Weights of a small multi-label audio tagger.
Model: arch transformer, moe soft, num experts 4, layers 8, width 512.
Training: soap at rate 0.00091, 2800 steps, batches of 64.
Data: trained on single notes of musical instruments (NSynth), 1.0 epochs.
Rows from block 3, named by matrix and row number. Rows with one number belong to one attention dimension. Each number is 500 + 50 x the weight over the matrix's rms, rounded and kept within 0 to 999. All counts start at 0. Numbers have three digits each.
# q: attention query (model.blocks.3.attn.q.weight, 512x512), inputs 370-443
# k: attention key (model.blocks.3.attn.k.weight, 512x512), inputs 370-443
q.289:551560498449473594479522430367407532548539508435463573452472488393435536479525470443519489530504531460634494533472485439438558420519501601546577562506490505554570502522589523537496457607474475388478534413453641584399418544
k.289:490516478392484518539579398524461571480499386453501513505408484518490437467459482619499466426414524399549486468505576522518478530579534444514486401526545536475536600486557476619431468516529456544545488643552609536537536488
q.290:555425516437535471458585585497591482482597556476521507484470464555422501539513469580499433524498543389466492516506483475505517427461506454450414508430468417540402478446581505580537666420517573472489539423520451422552461550
k.290:537494553498501483633537532431459502534530512445513457453463527539488567573587488516487485469573575499514561524528499486482534483474606471521534573478436519468490443375496453519487400509473441550432423529492502565543449529
q.291:413584450483453542513504533530331469418544538531517512554459597425375528528507525510606479576462443545632475516515441480605540419489520496380477457446421548571559496514492479524460542413404443484554489537371418435560515524
k.291:379511530491454560404547593512456597547433622480604512483632560444491569446523511492529514378581470499573504512512459490536469480447544506525611524580469414514474587490496482589514498415544548515471474516422506559562498496
q.292:586579513485514546490491540505450447491562515525451460492472468522493519507479514510450527530560515545556548355484484550477490507606454511480545466495436575545601544407507551423430437570517544573478488589485461449458449476
k.292:512482456525517513441483551494509487420430447539503476476506451478476466486442483543501511507540471459474472459506452431470596512485464463564473527521540439518456521533457446503446524450553513532487514485558502540602527541
q.293:499466510538497559494526522519614499600547495517496534502500554536554428422473494428544569519527551443538574449513420577471459500531516537445500465533446432428543591509525562497523535514488368502427470487499374462480462393
k.293:493574552445499473548558503453528555580531535574612465545485487551431467457536544489498443462532501556506541517479515476511458518510513521496504567591433523450496550577562446493564511462495470485577461490478505518493432560
q.294:419494499421504583521447504545566461480605445538406407579471487558485577430433452478400422527567470497436475479429478544568601483632654462488517516552465541533529422455529374515554435546469449514508516459511523409423500535
k.294:343546492437542517481583541518521411607473428477515493482450461525445578434541485468448548445551533477556494501526529587472515491537481479455551429588503504445492447560482546507515510735561465492452498585586457511538497437
q.295:506498529471587485574508467395470554480459434456431507607468554456661637516531512546533437349504406542466503535453463515449470452460472473537518493457530512430476487462509513585577392537465439406484515537505504493462519483
k.295:513567571508503465502480450513542484520588558455588492481485417578501410348532488528467541574435498444449576534548583598541482515419452501433497547463506438394539530437474532493463523410505496480574466527535462363417504465
q.296:525387584436580446583485489486495354495451550465398447567548452466604504529418425513539612537493440479537566539478602565540480533553603534533470461470492432480491409514492588543450580583462441472502480575577538445625527539
k.296:535479545537516482499473490585472470430462591466531496501491489448478534417454458391499556500555557507523502393445567396446468453482522535546418542469545437399477446513513558405547474636487425476544574489455530506531412481
q.297:433473518388463569426505413534646348557454546486509593466495480436490532458409530508504468517464605528530560367510470474447492578499568486545460486443523502552504510462590377478590462436431609491418513463458375437495519491
k.297:409475571557568501425551471518421391531489525482475597604589580513567543489486501527534561482426456518580525470588518587402495367688552563521504558554427470468437581604519407483559477471513457514437503556481508548565547523
q.298:416384408520535470535625492414466522494505416462538524505511508512569605577474501360406517563397515478432481534455521460428508415450550499510540537533420566486476605566525450526443554491507501516475492537414507604524516501
k.298:512461499409517503495512471604522493434466501488474541594530521531436490479496519573601545422494599464521553432474535435471468586565453470462444509497515496583520495536655461523497511483551547482446529587524418485575576525
q.299:401465577537475476474522429558582516486526495537498478467386558427499538506472495522491492599548469510454440537546494512503577462547548481448475528508448477538488527472401448456551478460459501543483486523428525494531478529
k.299:530518471508449472449461456540510458574460422565477515513560499438539466445375558514569513488407435511541542424528532541436480534497491518481460506535585516549469570533567441477416514493550499526511526475516500481533546496
q.300:448615464453450445438505468495428475467476565539601526510547426518417513610499504541525471483519478540423525558486530413514468506620585496529497490498608421495539538572568528552523557476480503552511394530513449498517499460
k.300:480515457512463493551478600567507525482498499391455534494511474501459538468584501565412545511417384559413482475490518490469399495523545527547481515401445501647482535485525524450435527586438467508481549518620568371433467481
q.301:513440462613506376560475567521484463601488530531510597493457522474483504443449515508507528571485466494594565513461419508404484514583539639524566442561539563486550576547589535501529528500492504604469461498540503537605501437
k.301:489592471503413532507603526459566488480482492472505498400482489565514488484416524542503520504541539489499439401468529425504535533487631530485413470560574625593453546477573391538455545532528447456429498413531424478458484529
q.302:487503515518539567476459516429468500421558563479453448393471605508441523472480534483457552544501464377487412570447458435371448505524564520581519455492404533573458426431551497482451494512518523436563526480557484525456576498
k.302:460467494491440464514534513525489523507434618540600542445533430506533464488543664550473493539495492537575433478547526471469512537590632531539554428402513582463530510509589580427467456485525516479479493512539526478654493481
q.303:505607523478474413417411531489482538526499566422520460489510553528534488515510522465444555481494481478468530581465455422502504443506518567474344514481518582572504443538524473414506432540504621571492560477590533440367582425
k.303:519516542535415505549534530527505483514496459401425534457476466500592505429521581453486480533498468383446461509441537391529461592512518501595521412536590437487544476531464561498435474472473545512484513503502523403617549423
q.304:479407480567619576507461452495591472395524569475489487452501553449481531547575534498583516507581453516462506455562636384653461430457566560476493515478537487515469546450534449477468503481493577540578528485487459472477466455
k.304:532534410449478477489506539521454540475477490526453419467530514491489488532592481534416501516424464576545444453426560546568450476572430530514551420582464568501548392540487548376491585472466556496524411545434470520437482515
q.305:514490486453431494485538489468453534431435468494457499583498544431433441574482464626503515430502534459529462565512423598479446495518496567507526540486455435473489543509522458438506478538477493389486499562447527590490452451
k.305:461450498481555396420491518453498490418529544474401504501536513563438555521407498615525499543493425489518431525502451572452481484589487476528514433462445568505467640412558535530509541517502456479487503589489445514471466492
q.306:485439419490542467468504545619536451430530508499528511485404508449456484427498559524531522486518509555525574485438486514523511477509519480479493553548550558487460465478480606479505530546508552450448442455588518541569521443
k.306:513544424461478519534509506547446446546455537511493558517626483501445539561509383556557545403423489477405446460469553455472594468576492445450477572515489582392533518465435563533542532464457484536480472511502403359490531534
q.307:514601468547544450486622581553450471537449532467557495456522488473488622576478530523570394541448503523442497501485502429457445543506491503501435445475504555472484476534446497481407444570553436514514622450477457539567505492
k.307:519506477539456564501526503478532666484476477483564475515451425569424470424570541457501393413584491505493594511429415623571584545557443586535471497578475518516566533449401532584495432557476533471459456453474495526434428598
q.308:522494531556531472494546592520429508435467547527522475451484501516461482507478564410555557415505468585477519394528488371543436500610463433559514534524550468533509548536542484528512471493442585546523508479439462470510442506
k.308:501418497583565461559522487473573453492484440483572502571540466585439474516459495506410485441471559554524514563510543504454446550569446508457499509488562463525500516563460575515504516498532466424553469509463411545485581540
q.309:463532493462523425460476514503590544456465529525495438489492433418453427495493433576509574437511453556478462553456456474500455507426440529548436521439521511486501487495492541456542526396506493463505461618515525581492565580
k.309:514457437542471471465508364514432499512425483581458530485477397481514511520596457428552505488556562553480476519497550391553451471458511429508595544532519513502515435523518510514543496524386459476556496521517490515623478496
q.310:499570485487478405431477611571555418543403530515534522513642568475475467530472424493559545485359542566480544549459455486516478481444549494490606451567509417564537483473424493483376548430435462497509523511528474544551536504
k.310:450475473623531503469613434483533532467429477496476496566459401492456444512553536561525512466578570520561546474521506502505590543552491499537465529534515532500520521510492480479479512456541562459632473513461546530462575590
q.311:485489470466502490495554478508463460515487396453456392432543506409467548448459518538482598433438524603554493553454518533437557508520453525526480446460478435538471460542506553460510507492556488566546448483530447432475412488
k.311:466509527395504515407560494493518482420503433477508540574395607461517514506492522491511438527572470413433512461415553546482416549504412524515470448491489525429535435454497570523472523567523400428565638438499601468547542491
q.312:526559447531526525550633470508506494455472532564479501525489475498501511558566472496490518478480559503512452538484501410558474518476555558501540512563484522503543517505531502546548527453564477520432494524544520426478539430
k.312:465519542507534397506484491512458470492512560521528417531470486513551555500555462466499513447520503573619548494512479528539434465501457480471552473376601560479545514507447535595497543473477535460428470511547565446419522506
q.313:514503548492464513424553532503396517497461485560530472493549514524499459499438473503487567457530524454589540570570515468525438542488518538466562523533482477547559515525495461517471494525572523457417501505530518535461450548
k.313:458435522509433417498386493518444500576544592461542559545499507516529479591523453510597476513498607486449484554524534529468499532564493552491540466443466539441516470523510453566466508444533555359416477470503526540418450484
q.314:513530487444473534436563419443521540449515522566555502546433434504541533493486519476484528540520422492509521475472461520513498521572548515473480515523613510473475528497494500448463418434476524435519569528576555480532534554
k.314:519575532528454408534486497477534554435506534428468413494550448470556458431464425485458411560454494515459518501521484442499463529529506539597505562485459486471501434510460486510451594526455483502446452550467503490605534508
q.315:433529487407471529500445560473575510480519560470549541555497556478503457539456469473458461483538483513535552509444492451533537599528456547497514485550488522524578573483486499599561480498595513494479517530588471572468487580
k.315:520406394475522504537522525491460434539493484504491509471522445471515556544493502466571537537413558468565454464511472554596519448575567468498546461532534495563571549559450473497504477542472521443491529561532457447513561476
q.316:510477504491428602466456572519425436538510472497476526562559472467486497372533524399516469476475572483471598375443445575401537501575460493514411485558584548472424437484561518558576512513508603472508512493549514527519498479
k.316:549431538554606561496502350507479460509515373540477539537631431473501551533450554557574532518399461487494521533488543489456504518480487427497502503477420502507512496495515627506519473586540524535479497407508533532517573465
q.317:543543454496514393496588577439496466416539500472565569403555445476496531588437469601543483669482498482472447387470495530494421473585544518457509411513426513477508476435413564524482438417546462490463495548488470447464474486
k.317:446526584439574526577526475514574576474395552401421487521467535460542424490520542516506513512526554500423520524488447492432557542515491478569571502472454482500499556542479413562446423530497503472497573423407524476473481436
q.318:453553532466453462520533499564559426434520468472515495539461498498574512578498406403487529526537481461458530498497446547504522446489514524478473571447480554422555526646507437490501526385600371492537465440517454558513516569
k.318:544480477500483476457565584501579449473451537502459507523427493575519521518460552544518507453552561518457485417544494552590519514509389468579525523504543459617481527529458535533507455499527531483534538486476452637508597481
q.319:489540525454552502487485478530542482499489519530491440516466548484494582432480558563540450545359570536511413399429450465441577424399491479392509470431492550542449530606509467481528534471410475485467577559494566457472619694
k.319:543466531635523577530450618484604464563408478419470471462598408492432523416591543485595519461569423584504528535543533404484447534460472449489530522563440553521584519495388540488435438656536615464440472549453450561514456570
q.320:541492440570573529507449544468488540593519451460557452477442512498490556513566497516475504535555497502465519550506528494444513478453485517466455474396449531569512445394567467501493510528524520459558514499571364529455522579
k.320:565526478538421510508512460580422490602535566446518465522469494585494515557513380450509514572428511564441557435509481454488530483449535470615514513475459509538431475568504577539432447501508501505594464485527450496531462556
q.321:488568496504452511482486448507502526489533474483446465585446442492446567563551497486507473541526478461526520535553457498522460503538458527437492385483484449539570465496531482441516520547484464562514468576550445523507518467
k.321:567402459503571401527435388452506555418515469494490516459484519413400470496536524513513333413512599446532425571506509516573490496477505439435444518565501422523453576497439440506550434458435531437511518510506466526481622523
q.322:520450449511473456508572548525394473486573575457474522428493568507549513478443495442540555498460573503518586437527462445412567385451525505469512635521457531539486455549550535489508459495552460499534485510464518558477513493
k.322:553563498443490552443471457477517430563495425501464527523499452431459491549457503620420554485492521476448496551477481447446486449479538564453610510535492518579419456511545508515494519526420557508622504527442493365519435496
q.323:453466506437409505500506502458544503516473503408499516450511537420409482524549537508529461458571494447400589534519411441495511404522535430471480584449497513441544466539584605466464465684513470594495439490479381607384543417
k.323:512509445536473512494521541490585501511475504486516463477579571526533449428544531421465526528489490538573578506615457445560570498544610409487602569498437454399486494532512497542572478577554560424452454486501464412405506474
q.324:582511421531559537383461424476497466575502610539520506466568486428537499547476479437583466517464530520484439592533424463562513406490466556417480454467464427545519513530446538444529555479455487541479530477552539572430506494
k.324:489563543417495532583527555516510461459513499435524558612473589523494509482491457554585505518524486656559512511480425440477424479553414502509485520497515573432561501467532512465509480541527518489559490526430524407608457444
q.325:548491611558528500468421434529577564463484438494578420511510444562495524452473517516507459515493535457435569500439513459492480497535539565545508497475432456518509469476523425490515538510476500467579568427460551521518516551
k.325:512486586478591552552566583500484516533520547466470489531467496513476564441584544465419483607470516498515547488469493557435468543428502501540559492512434456554556449527487575447527493558408439562526446474504450509487533638
q.326:565573482483584545423405548489452420535442537545416526570505431531442431515473414518474498500499546508523521437531543531400528472383535491521501453580328526429553474486487501492410495516507482462611530462529478446462435487
k.326:409527527587447461412620485467527489503585561514395386449561521568594550500519560534479550596546478566452503468551425509410560429495484543498529635456431537500503489543542423522576564468520497539443500610484478461539511541
q.327:556350506474498560503401420592463480507414512536467422512488467470469486463381434494445367332370474447524451441451524438553566441405419429456455503487499561332471513555512420564579433435584447450482422491461453443366444458
k.327:493598470566470525543602485585412623617614411571525403589562490428562541557512519678404626613415421503374551453428436460482568434505497574422528511436504503472530496458545499562590603540424483462383492567492467470470477509
q.328:537443546494428432480543562613595497581586601488407462403527543525548498426518606461551561463595527632577480530501588490478616509594551538487558529460414538500520433531498479491544486538451469492494500430492444417377598456
k.328:423655468555567550562526447555480482497529526579597518504567538503579392507608599514569574417526509520498483449556539528526475435570511525489400451477406517412589492421551500502512376592478518519533519565407509508511481403
q.329:603435587466487374495416537517527553556539524485499604454536439506473411532508467506558473460402484523472441536540439598459493450481431538549543414539479588461618408633459597500404453457484508520526501483468452488389570537
k.329:392436463594495624495496475507492631482476436527522461532454572529505523456568465486482469463645514535508516443605494481549493475558462496445414621424477514463552522394444529493487572572525489473502493535555479473475478511
q.330:412440500566527402547492509522514526567495521546510510523456455523590422566459480494383523569487415589380462451487550464469514545550425444471442497491430453514462480560427433530471588541503581423400563479413592401552378533
k.330:365484619453602539514542452540504487388507427470475471487411527442499414532497442494534453467473432491457393499481538603476483491520440524498428492546449499476510512492513423492526500445488465518548516369438649509498520540
q.331:485517490542538547585368502493551511447592555477483475485470450478467538560506508546421565534492516472496547471348428392552473505442397517464408506542537380521515529557556421500473517498526520489529533534593486517474449529
k.331:463522534483423488618526547452496435449525498419576537497511531499564475484547509596485526535525503575495457458520511487526479553412543528511574539548448570509595536579522465542529561445574548353427593493501499447458381589
q.332:490547436511557552433464458447503490481481450496480460492484477395512472579485532594507564430596500441443504578616539507506488492531514400501417396501513504455517498601488445503498494500468604512477594483533526482563463476
k.332:372400413536580498480552482522538497491603621419564478461365596438582388501512552476519408548483584536522431510507472533557644545555496621562574537367522516603542632639528551543562506414477524407515553445394667517565534520
q.333:447541420554508528509482458384502508468414547556536547537551634496526495524542538515440500431639503490517511572632456558486478605483555437551465499521593452481417472520516503471470493563443546440386537620514463463510502443
k.333:490483497451551307532401456537456462467584559438437457473445535517479483428496444470516406493277467497518402441446491514476538556519483557513514478539601609483559561552443404502547550384530478425571555469371537520542563543
q.334:537494505544525551419381466455535543554489416521544520528442497507477500526499489462498452616512475546447424503499449536476425509356418414423471476478486517463544455504523454504453436460479551557505535479552579543513480467
k.334:504551598509437523409541460422436552478447474510538456482495495546450459567452470442394496504574454525432562454501498614474470493483482420506669483359558571478500445553438596436464591562485455492541554460514486564516515440
q.335:542527434424596465521479461649557503531459461432539457454460425443479545442513523546484510521477473542467484497644435462610514473497507532431438512412496526509496531565555557496531521463510486468482559540430495504521485439
k.335:529571448569559477456454474459529523477492496419476575542527548563406409600489467480477467460437507476465509536494521501513504495548523457458483501455533432535515465562480531501477561543480542496555539375586496516528521484
q.336:461498484548555523633517550560444457605487595496483532529476483539586536565470442417529465476558518454432502528545558528495457405562481497532493529515435536512471457478489496580511508616495425498427413493455542444446489518
k.336:515558517518455448550418469555565501522508506553511518481452463407603385488548515470596548493521442524477471496465485572517526545549512491458507537533600513507540504524493500547522534526541469528465527476557470562568467564
q.337:545444513540445552579550572515518536482574474459503501586404470558460485610571444474518434512458542493453469550477495506457483570502487449440582430406489557541491506560501566514502398505603438600580375434423530423467493553
k.337:502486508528527524638547585487523522426534442555533390544540518502513449433493551422514456479549529386597530447508436536480554499410543507462488496507492569550540502573417468517532584493509487369539548538447526510483441580
q.338:498445588486533446503448438428487527494521499441587456493510514430440510481455518488441483504446480508544458537510430464418537591444462460497538427543535527477502546512527461562515530404502540455439466509524635488524449530
k.338:588504512425578592518458501607523426429555405440493430466523503491440477455531520405557466529515478558510445509479483407495525486522487483608500444527557438545478456479465619524511490586480517544479511521505500482504526511
q.339:495489495590589544466593580560489559485540527561575541529415457516573497526514480505526417539457513546527531532423456483454537541419574482454423498518488447515468408551481544443514602517545482449507534583539505483500476476
k.339:392478469582554450549504457478508488432510416435554463482444535480470527524491491506483514421502476532438636471453578486439469570504447490501446643456559440496492513406471369527508474479419520453563500463401494469467486571
q.340:484587453502455463578488431502464417518483517561464532563505556581589459532542618517405473520577420438515579468429601448531518480556498503420526423459534533556454537530492523478469474576437499488463458498517600437435500505
k.340:462531515507473599523523526500548446384519502460416484520440531492435499488511454456533550449454457465535419557429543456456496491462549507486524510540544525537469616447481450410508482595503577375442460531482483508554477527
q.341:461466493524569470422502498483432475466475526383537446543507474516540526459540492512494438566571452448416518519435421500435422648519525527534525510564520490536530453426443580497410512491428482613528509486544618513462547504
k.341:446471397486593530514584539543544545483430596488508414473517394419524479526538557457522538353487518469519518531462520534490456520608539568439510495533536486481566549509437504454512471510524453523539538489459473530542469478
q.342:535453524495531443538448487522460455414496489537485467513499522547549473457501493466480492473519522468453521532598502477458486629511613447433469402448512396545513497537480517481515511449506539568480454378382472563502502485
k.342:458467577475508512505500539502455550521492475453578458618546501530457493431404492570526547419580428445504481498449412559516545458504491525531513428599483472472521522452498489439401634659498432489448488443465520569589508447
q.343:430447537495529396496508451505509491581529486536548430439481511484539477511553443474479438633508498468442520446481463506592453500515481495555512462499493454589460453524540583543461424489502466545610500522543454491555505484
k.343:570491479514580504464488499449606587493557463485415448445488481480508483573477532539514641556368511508504490559459448454471460482392517456516527494513586471473588550587507490543499482493455586499535562414554497499447529553
q.344:537537536547492490492513550452502533571518481450539611555465526510501520524456550598499458513510512543449555517526539480510504491508484565547475511403465518545439450455569528431456490556448543460390441489479530477487515517
k.344:575564485515523524402477449483521415433480442525533484628475447529520434535483551511445395585403459542568497547392429472504457527384514502440542433398580506504470487433481453532398449503491509552569536520561528458501483566
q.345:584431422464484464514409493537555494456538463539632506474478520426492588466532554442468459509474512493641507445525478475376386530569557395395534459462522546440565505576552551486514516440610516615540549433607555563483513522
k.345:492522629507427458500487544577525469562482460450483468500496484533511558520439535521580478410480363509464494484415468447480499486560555542495548448487476528516509465428417469467511533540476472515467474498524539488487487437
q.346:472508546449409534433536477610516462538534543534469516564510519494499466497512617493534454430506492536515518559500502553569551444439504562511548562452516487549405512414497462456535427567485507466496501483540488481433455457
k.346:531498481448565492476443487515471508519456556436493484560530479575488505555447446569426465518438510570499564523471493563490543557532495565476423385431434494468457385498537592565458535417543503549471476462493531465536476585
q.347:518547546455474456500443481568523560479549459537511499500479588459485474495520409500467464554447554489526543407464544527545530504536546489445520460542444536483537494593588518536499481443459571468562479525517537495383457484
k.347:512521490504493447573587586552475554513512414487507508561453412455441396596410548488538527589526603514484457567368510497555537585416469472526603469475530479507546440484534429521479526487560554486579535401381478475558590457
q.348:372586487427539482490505384416513480469503518496477457518485429473404558449506552473487500410404508541449472539516493531509438517509470495560403582534516515528517473417433566524502504589612398386515487605497462461531469384
k.348:414476413459462442498525488427512513537427608541564638440505533479509531533549475417436476475528500562448636475572538461543583525518507587494484513600493593529492525397537451497520575519477433484425475493496561460511426520
q.349:530496548490524511542468495532502560421455528572623442505452497468428559502421511510486523498472550527485550529528584448559542441484524518426466457600466538525521529556566475488455431526552498419410467517584540479495494480
k.349:472534455503571412543434543434509530616480574523545458517547559521490490519513480516459523520510503480414497436543515473501470451578428546555474571520505493496567435509541500513521665578539428497575500611491546476488430428
q.350:457470502441460416523542511484492410486502391472565420529526428542560527563462475455486480482488466537496545483500513467586487544406503442532498364499483500501479566445487597483449500485520428501586491578569490460468518577
k.350:528519475518450538523500500538494400489410422489457512551507449483519392598472415468510524545473534463529480545565443441395583538589505526457558377525526421494522597513450573443445549556588587538511486546577410453505523529
q.351:556487537522538578532505521449452549454495421505495501425464499493535525553473581532533539544519524456517581511550468466573416465427536453506590513527497425473518442638488517523517456513474525562573532563437451459440496499
k.351:424549518428370470489523467426483534423446501487454561555524585498477460482456524465580534601421450409515526481486569546424475512472503540520486528456537493498530501447525464476468477432411495508556542376462491449521525563
q.352:401465503449529493529490472552426436427579618485581445540459578513481570502536496578442524492475514576481541458435523568540567557506412411588449599502506408497502532489488499501482469545476490573510423563548492433463518531
k.352:452563546479463585417486519500588495458474556531544505286506605541453537459410432524505531597472549445610525508534559501557473441581548559473479514592568485467584521452418556420486594429470490576518477516565568553523537515
q.353:468543533542544572478528450450513536462493568564473493510459599486559532440468544572439503610522460568562518399490448471522457531532569550556485500489578584509464472551476505446481414474521483503505536474538527515529513490
k.353:425456578529431486508456572486561459499509569552537496553496489540499560485535432459522506483610431489504406508520422525551489485546509514515402432493614538491528498513606487527444442485576512471555543441572500466487488550
q.354:401494532470518472473516518451460569466525470576488505398518472515535496536509454447447384465476490453455472424537559522571578563459517441446509574472497519508496485402529583512475443551510393541546574442448468565449469516
k.354:475457566507380485447470444510524629454528457405567536448502412487407505492584522496449517495451491458497496478465504515473436570504562559550479505461569591520498520513411554504512471497440454562450537566503492456482459460
q.355:542476484537487513456531407514493496455530496504479529453529481411447436501415530489541464435471522505515472561580435535557499506521510464543450501464387500499542614472586490493415445596474547410479541537499534476571484560
k.355:479501492519491463457445528561485466537466652394439459481533443478558465459492527606430492391450444518524463544511519476478493466445576514464556502537570499521502557443473475510524575400509452547460500398464526474538523503
q.356:502509525455495538503504493425563489528370502527441518574465478496555386532575457477486454486483460497383431577491480526600459487497449567573469507473544421529487481394473491499508453635556416443432444540491454507499493512
k.356:414621466445559541384469515584483432438455513538421549440543541439561554448503466520461481451456520493450494495563465488499526458586419539511477482577473501551511433492443351574568510468478486524411497489488571451526556433
q.357:540539524534470464506577579519509451548543515507583487525552551577440470469482538499516563530465465573458543480514503451505516410468397507474498577517435460585510500475590472513502455383482476553518501493464581531436451472
k.357:466626569478514447565434543435494529459520514461559556466480495628622442485498517479428425545605499539513498523519458473499506496472476468506566493510478581471535544448537515508556608473536486482422507519454459579525497547
q.358:516450521453522568518480495534466448623501575614489454536476511468520478451457563612478478502482452470609596560460498530475478542585435545561496442498471497550519583539488421427515637586480503601482446503488474521442565447
k.358:445515613626509467544416526452556400466488567449517455469432585570570643524521567464606434513651557462497500574561472496481456455579533494488454458587468564470522492489432536518504545430547391557521475568540472540517466439
q.359:379464504464502509485457446481453508557536487526464509513557415558516517389472516534476605536474494470507478478461617492439565504544417482580545513624566460549571546465473533415557469470436469519477412527456515532499513557
k.359:497537459504522544655556528488430546452524534484525511448471554586554578499560514412556507569537508510526453528509420466506473361565447532504494524610546483587524461480399415474529535508558446391543499453485480520546402433
q.360:470570527557554424495491456453564436497502485507478527539476483498552421544486458515530584549483533559475411471617501491543480479506544447525513506445467483524366445454466480507510571461586536477432484529454423518508468522
k.360:549481447547482449499431480565510474499535492580562439428501506452514426505371543480420423534402597524569468529519479594516448488488559488543506455556491528526520533515440472545611498428554506539502469497461462518475529436
q.361:488538476524449453464479552475512431535521507451473524452568503534481538529466464439471456535589554461525501437465541547497537487472470429482582494513484435493563412457462502495543476501532412476550548564415528567480449419
k.361:547539482464487481544556509519443450457498483429538516482593490584506480440437479532525482498469468565448467491516417569501521555452479526483509529433481507444502483485451420463526505582457455560553499463410481503459594546
q.362:503508533427445439475475515597492519498487487484492553495445465558408558536517518521443524495430506530524441446547564489479560557547472491446497510536525525458501505504604480473522533376557446514515387596475483525563571533
k.362:493468530562519510575531508549485537509470479520490431502472504569416470501469596585479506431452514568559524552499459466443448456387515553470453519552478511492531490536531570464467496506516393527514405547450488545576450517
q.363:459447530515574486458527502462546462528443449486444478491435403489534440482426550452466460400436495481503499502464483551538535437485538455470509643508488482479424494413477474492465491478449536473469537497448446484501505559
k.363:464559387508505588532475414505532470433438466502527470447431506490459533517457459528520523420555556506461466448531619454479479457493483544478522537526498554445481441482537575555501527534501440479444497554504510545447496534
q.364:545486499474512524448443524535459500491522605440497539442526457435527566467482536473571550499519523498478484482506494534552591538533519535502554482509517511466543418523548487437450449540519507522564504511451484504491520459
k.364:542598507458433495492557495526462519542497512538609502570492539452472432557589435416625495432565528497454511518587494537456504472461542465500566506459492483473390489423498513483468404594466535504479486463655538432538471513
q.365:524512520477471522504561500474474511454466586481493489547542503537432443454495508523443486486553486510517556459473510512479519490485433570422546449498479523529592472616434476599550450517566524543510532588477446453446543472
k.365:525511438503593468542559496535571503536570436549570490503546539540428431467540448391526564476466427540441566481511466443491508543443563603488531461496465556527498540518551470384523453535562491585517467491550427453468548475
q.366:617577512511447447470461442459527444448466474521539539490563518539468531580540443485561510517566433485533528576548433433542499545448531468502468499500512540502444485414530584496463423550591439458462538517506352474601498468
k.366:508553465497451614526546475474480480589523494466445529550495466351565523519467424553524513544456571494515495530469505517444476595493507527645517468495559555453576377581470548582465566553512591430574468518570587526446536472
q.367:586523426496521651537507368560413503506461490517468504519425508492433469505558480550479524491563553575641488425547469485450492505560446565396493494468482612556539465429572420505632554467480468472503485494453435609594517522
k.367:478490505517493490500519523514547464597568385448512501505466461477508485439586566511500543466457476509498426574573464451506608451447498455501578491466476402481494537560567490454428464474552429593470401572481451389506483469
q.368:574525415422462587410453532485503544462350544464495434488545465531497456515528442434531435501494512473509445517543610559473518457497569525465519471527491412465533518419535531489352554532585594456572515472419505432475484450
k.368:433586535475583485512559527488402496380447350501519607518475461463519504450511530486464450586464609559486476504475502535511556531566454549476454469453460471445516501516542452470608448398511428532527520557539475500564527470
q.369:465435592479553575551573499574434573470516436450453516516489477509533461581445527554427577492462487456542525558430451482508494529505499476485574434414559418468543470528536414472611606487421535499479521453531443452481438587
k.369:598537510539411417502508458486589432590536467496586501446486539437385476514461516447537452488478387495564558488473468479513523487392433434539480514365523480430449508472516520509426475500578541481478555605508467498440511497
q.370:453517486489496526489440508409426529494559491508567508444511583497449552478570568568492520479510584524531471573508566476490586531467593570459522515522515498465520525526553498499524425430522468489561506505505471467555509445
k.370:524537544576563570474475507581513387523495472528489639530476495478469479617469536450552531456475572551486510523478485638496503492488478535486513554550533505538476572635522443458539516502490444505472420364525573540542517514
q.371:421610474534537505426494564531526418470428540501484533632492496479533464536532562374388542519513543538534549472497517535584433622470500469496446513474507509476495562527466574512425450557509486494433516495490545423578512496
k.371:496523607512488509427480615459516534448540538566530440500577471463434435492516500388539408517539465530492439414581591579541541559397536503379506565523482562468508593526514471517532607448504414482535480421465460590490475546
q.372:461515490491532595528586514533530593459526453487568517390532557531455598459439494504492484553538530456588472477542551521489513456548555585559493419446456543461535497534520485514561544523474540446504511477517486446406489547
k.372:482499467562459531509615482556529472482575504520509443468522524495525497476538533434498455497515463448489522545489431430561519489584429481592565473572485552537540461573535532515446507488481448466488471481531573535509599507
q.373:450487451524496447510471439481530428454491424535505466482542516563529513463517575600552592540429446426479445441479489397597522489464495393415446445425440430422505523496451507416443438459447459502445511454525506512422502450
k.373:519553490580446549487495519534562578516488486545574561499465546576588494598526593540412489511565515509470437434493499536562464510413445487508466526401453654533533461605480455459489490496541536498506434511491519597475535549
q.374:452467594526515460475505586540541475537530490495496507489422447479418482576533461532537434503451590523537418464523533441457513555546350497458524523469445556431467414534464523554468438459482511469562512487508462456546418564
k.374:504479468488474461530560470505512453493415545508477540551495455422468421494434484478494565418546485501555564521447487534475554589547475502541558458534438513469543460481522525540425484537442524484402443520402524471446466423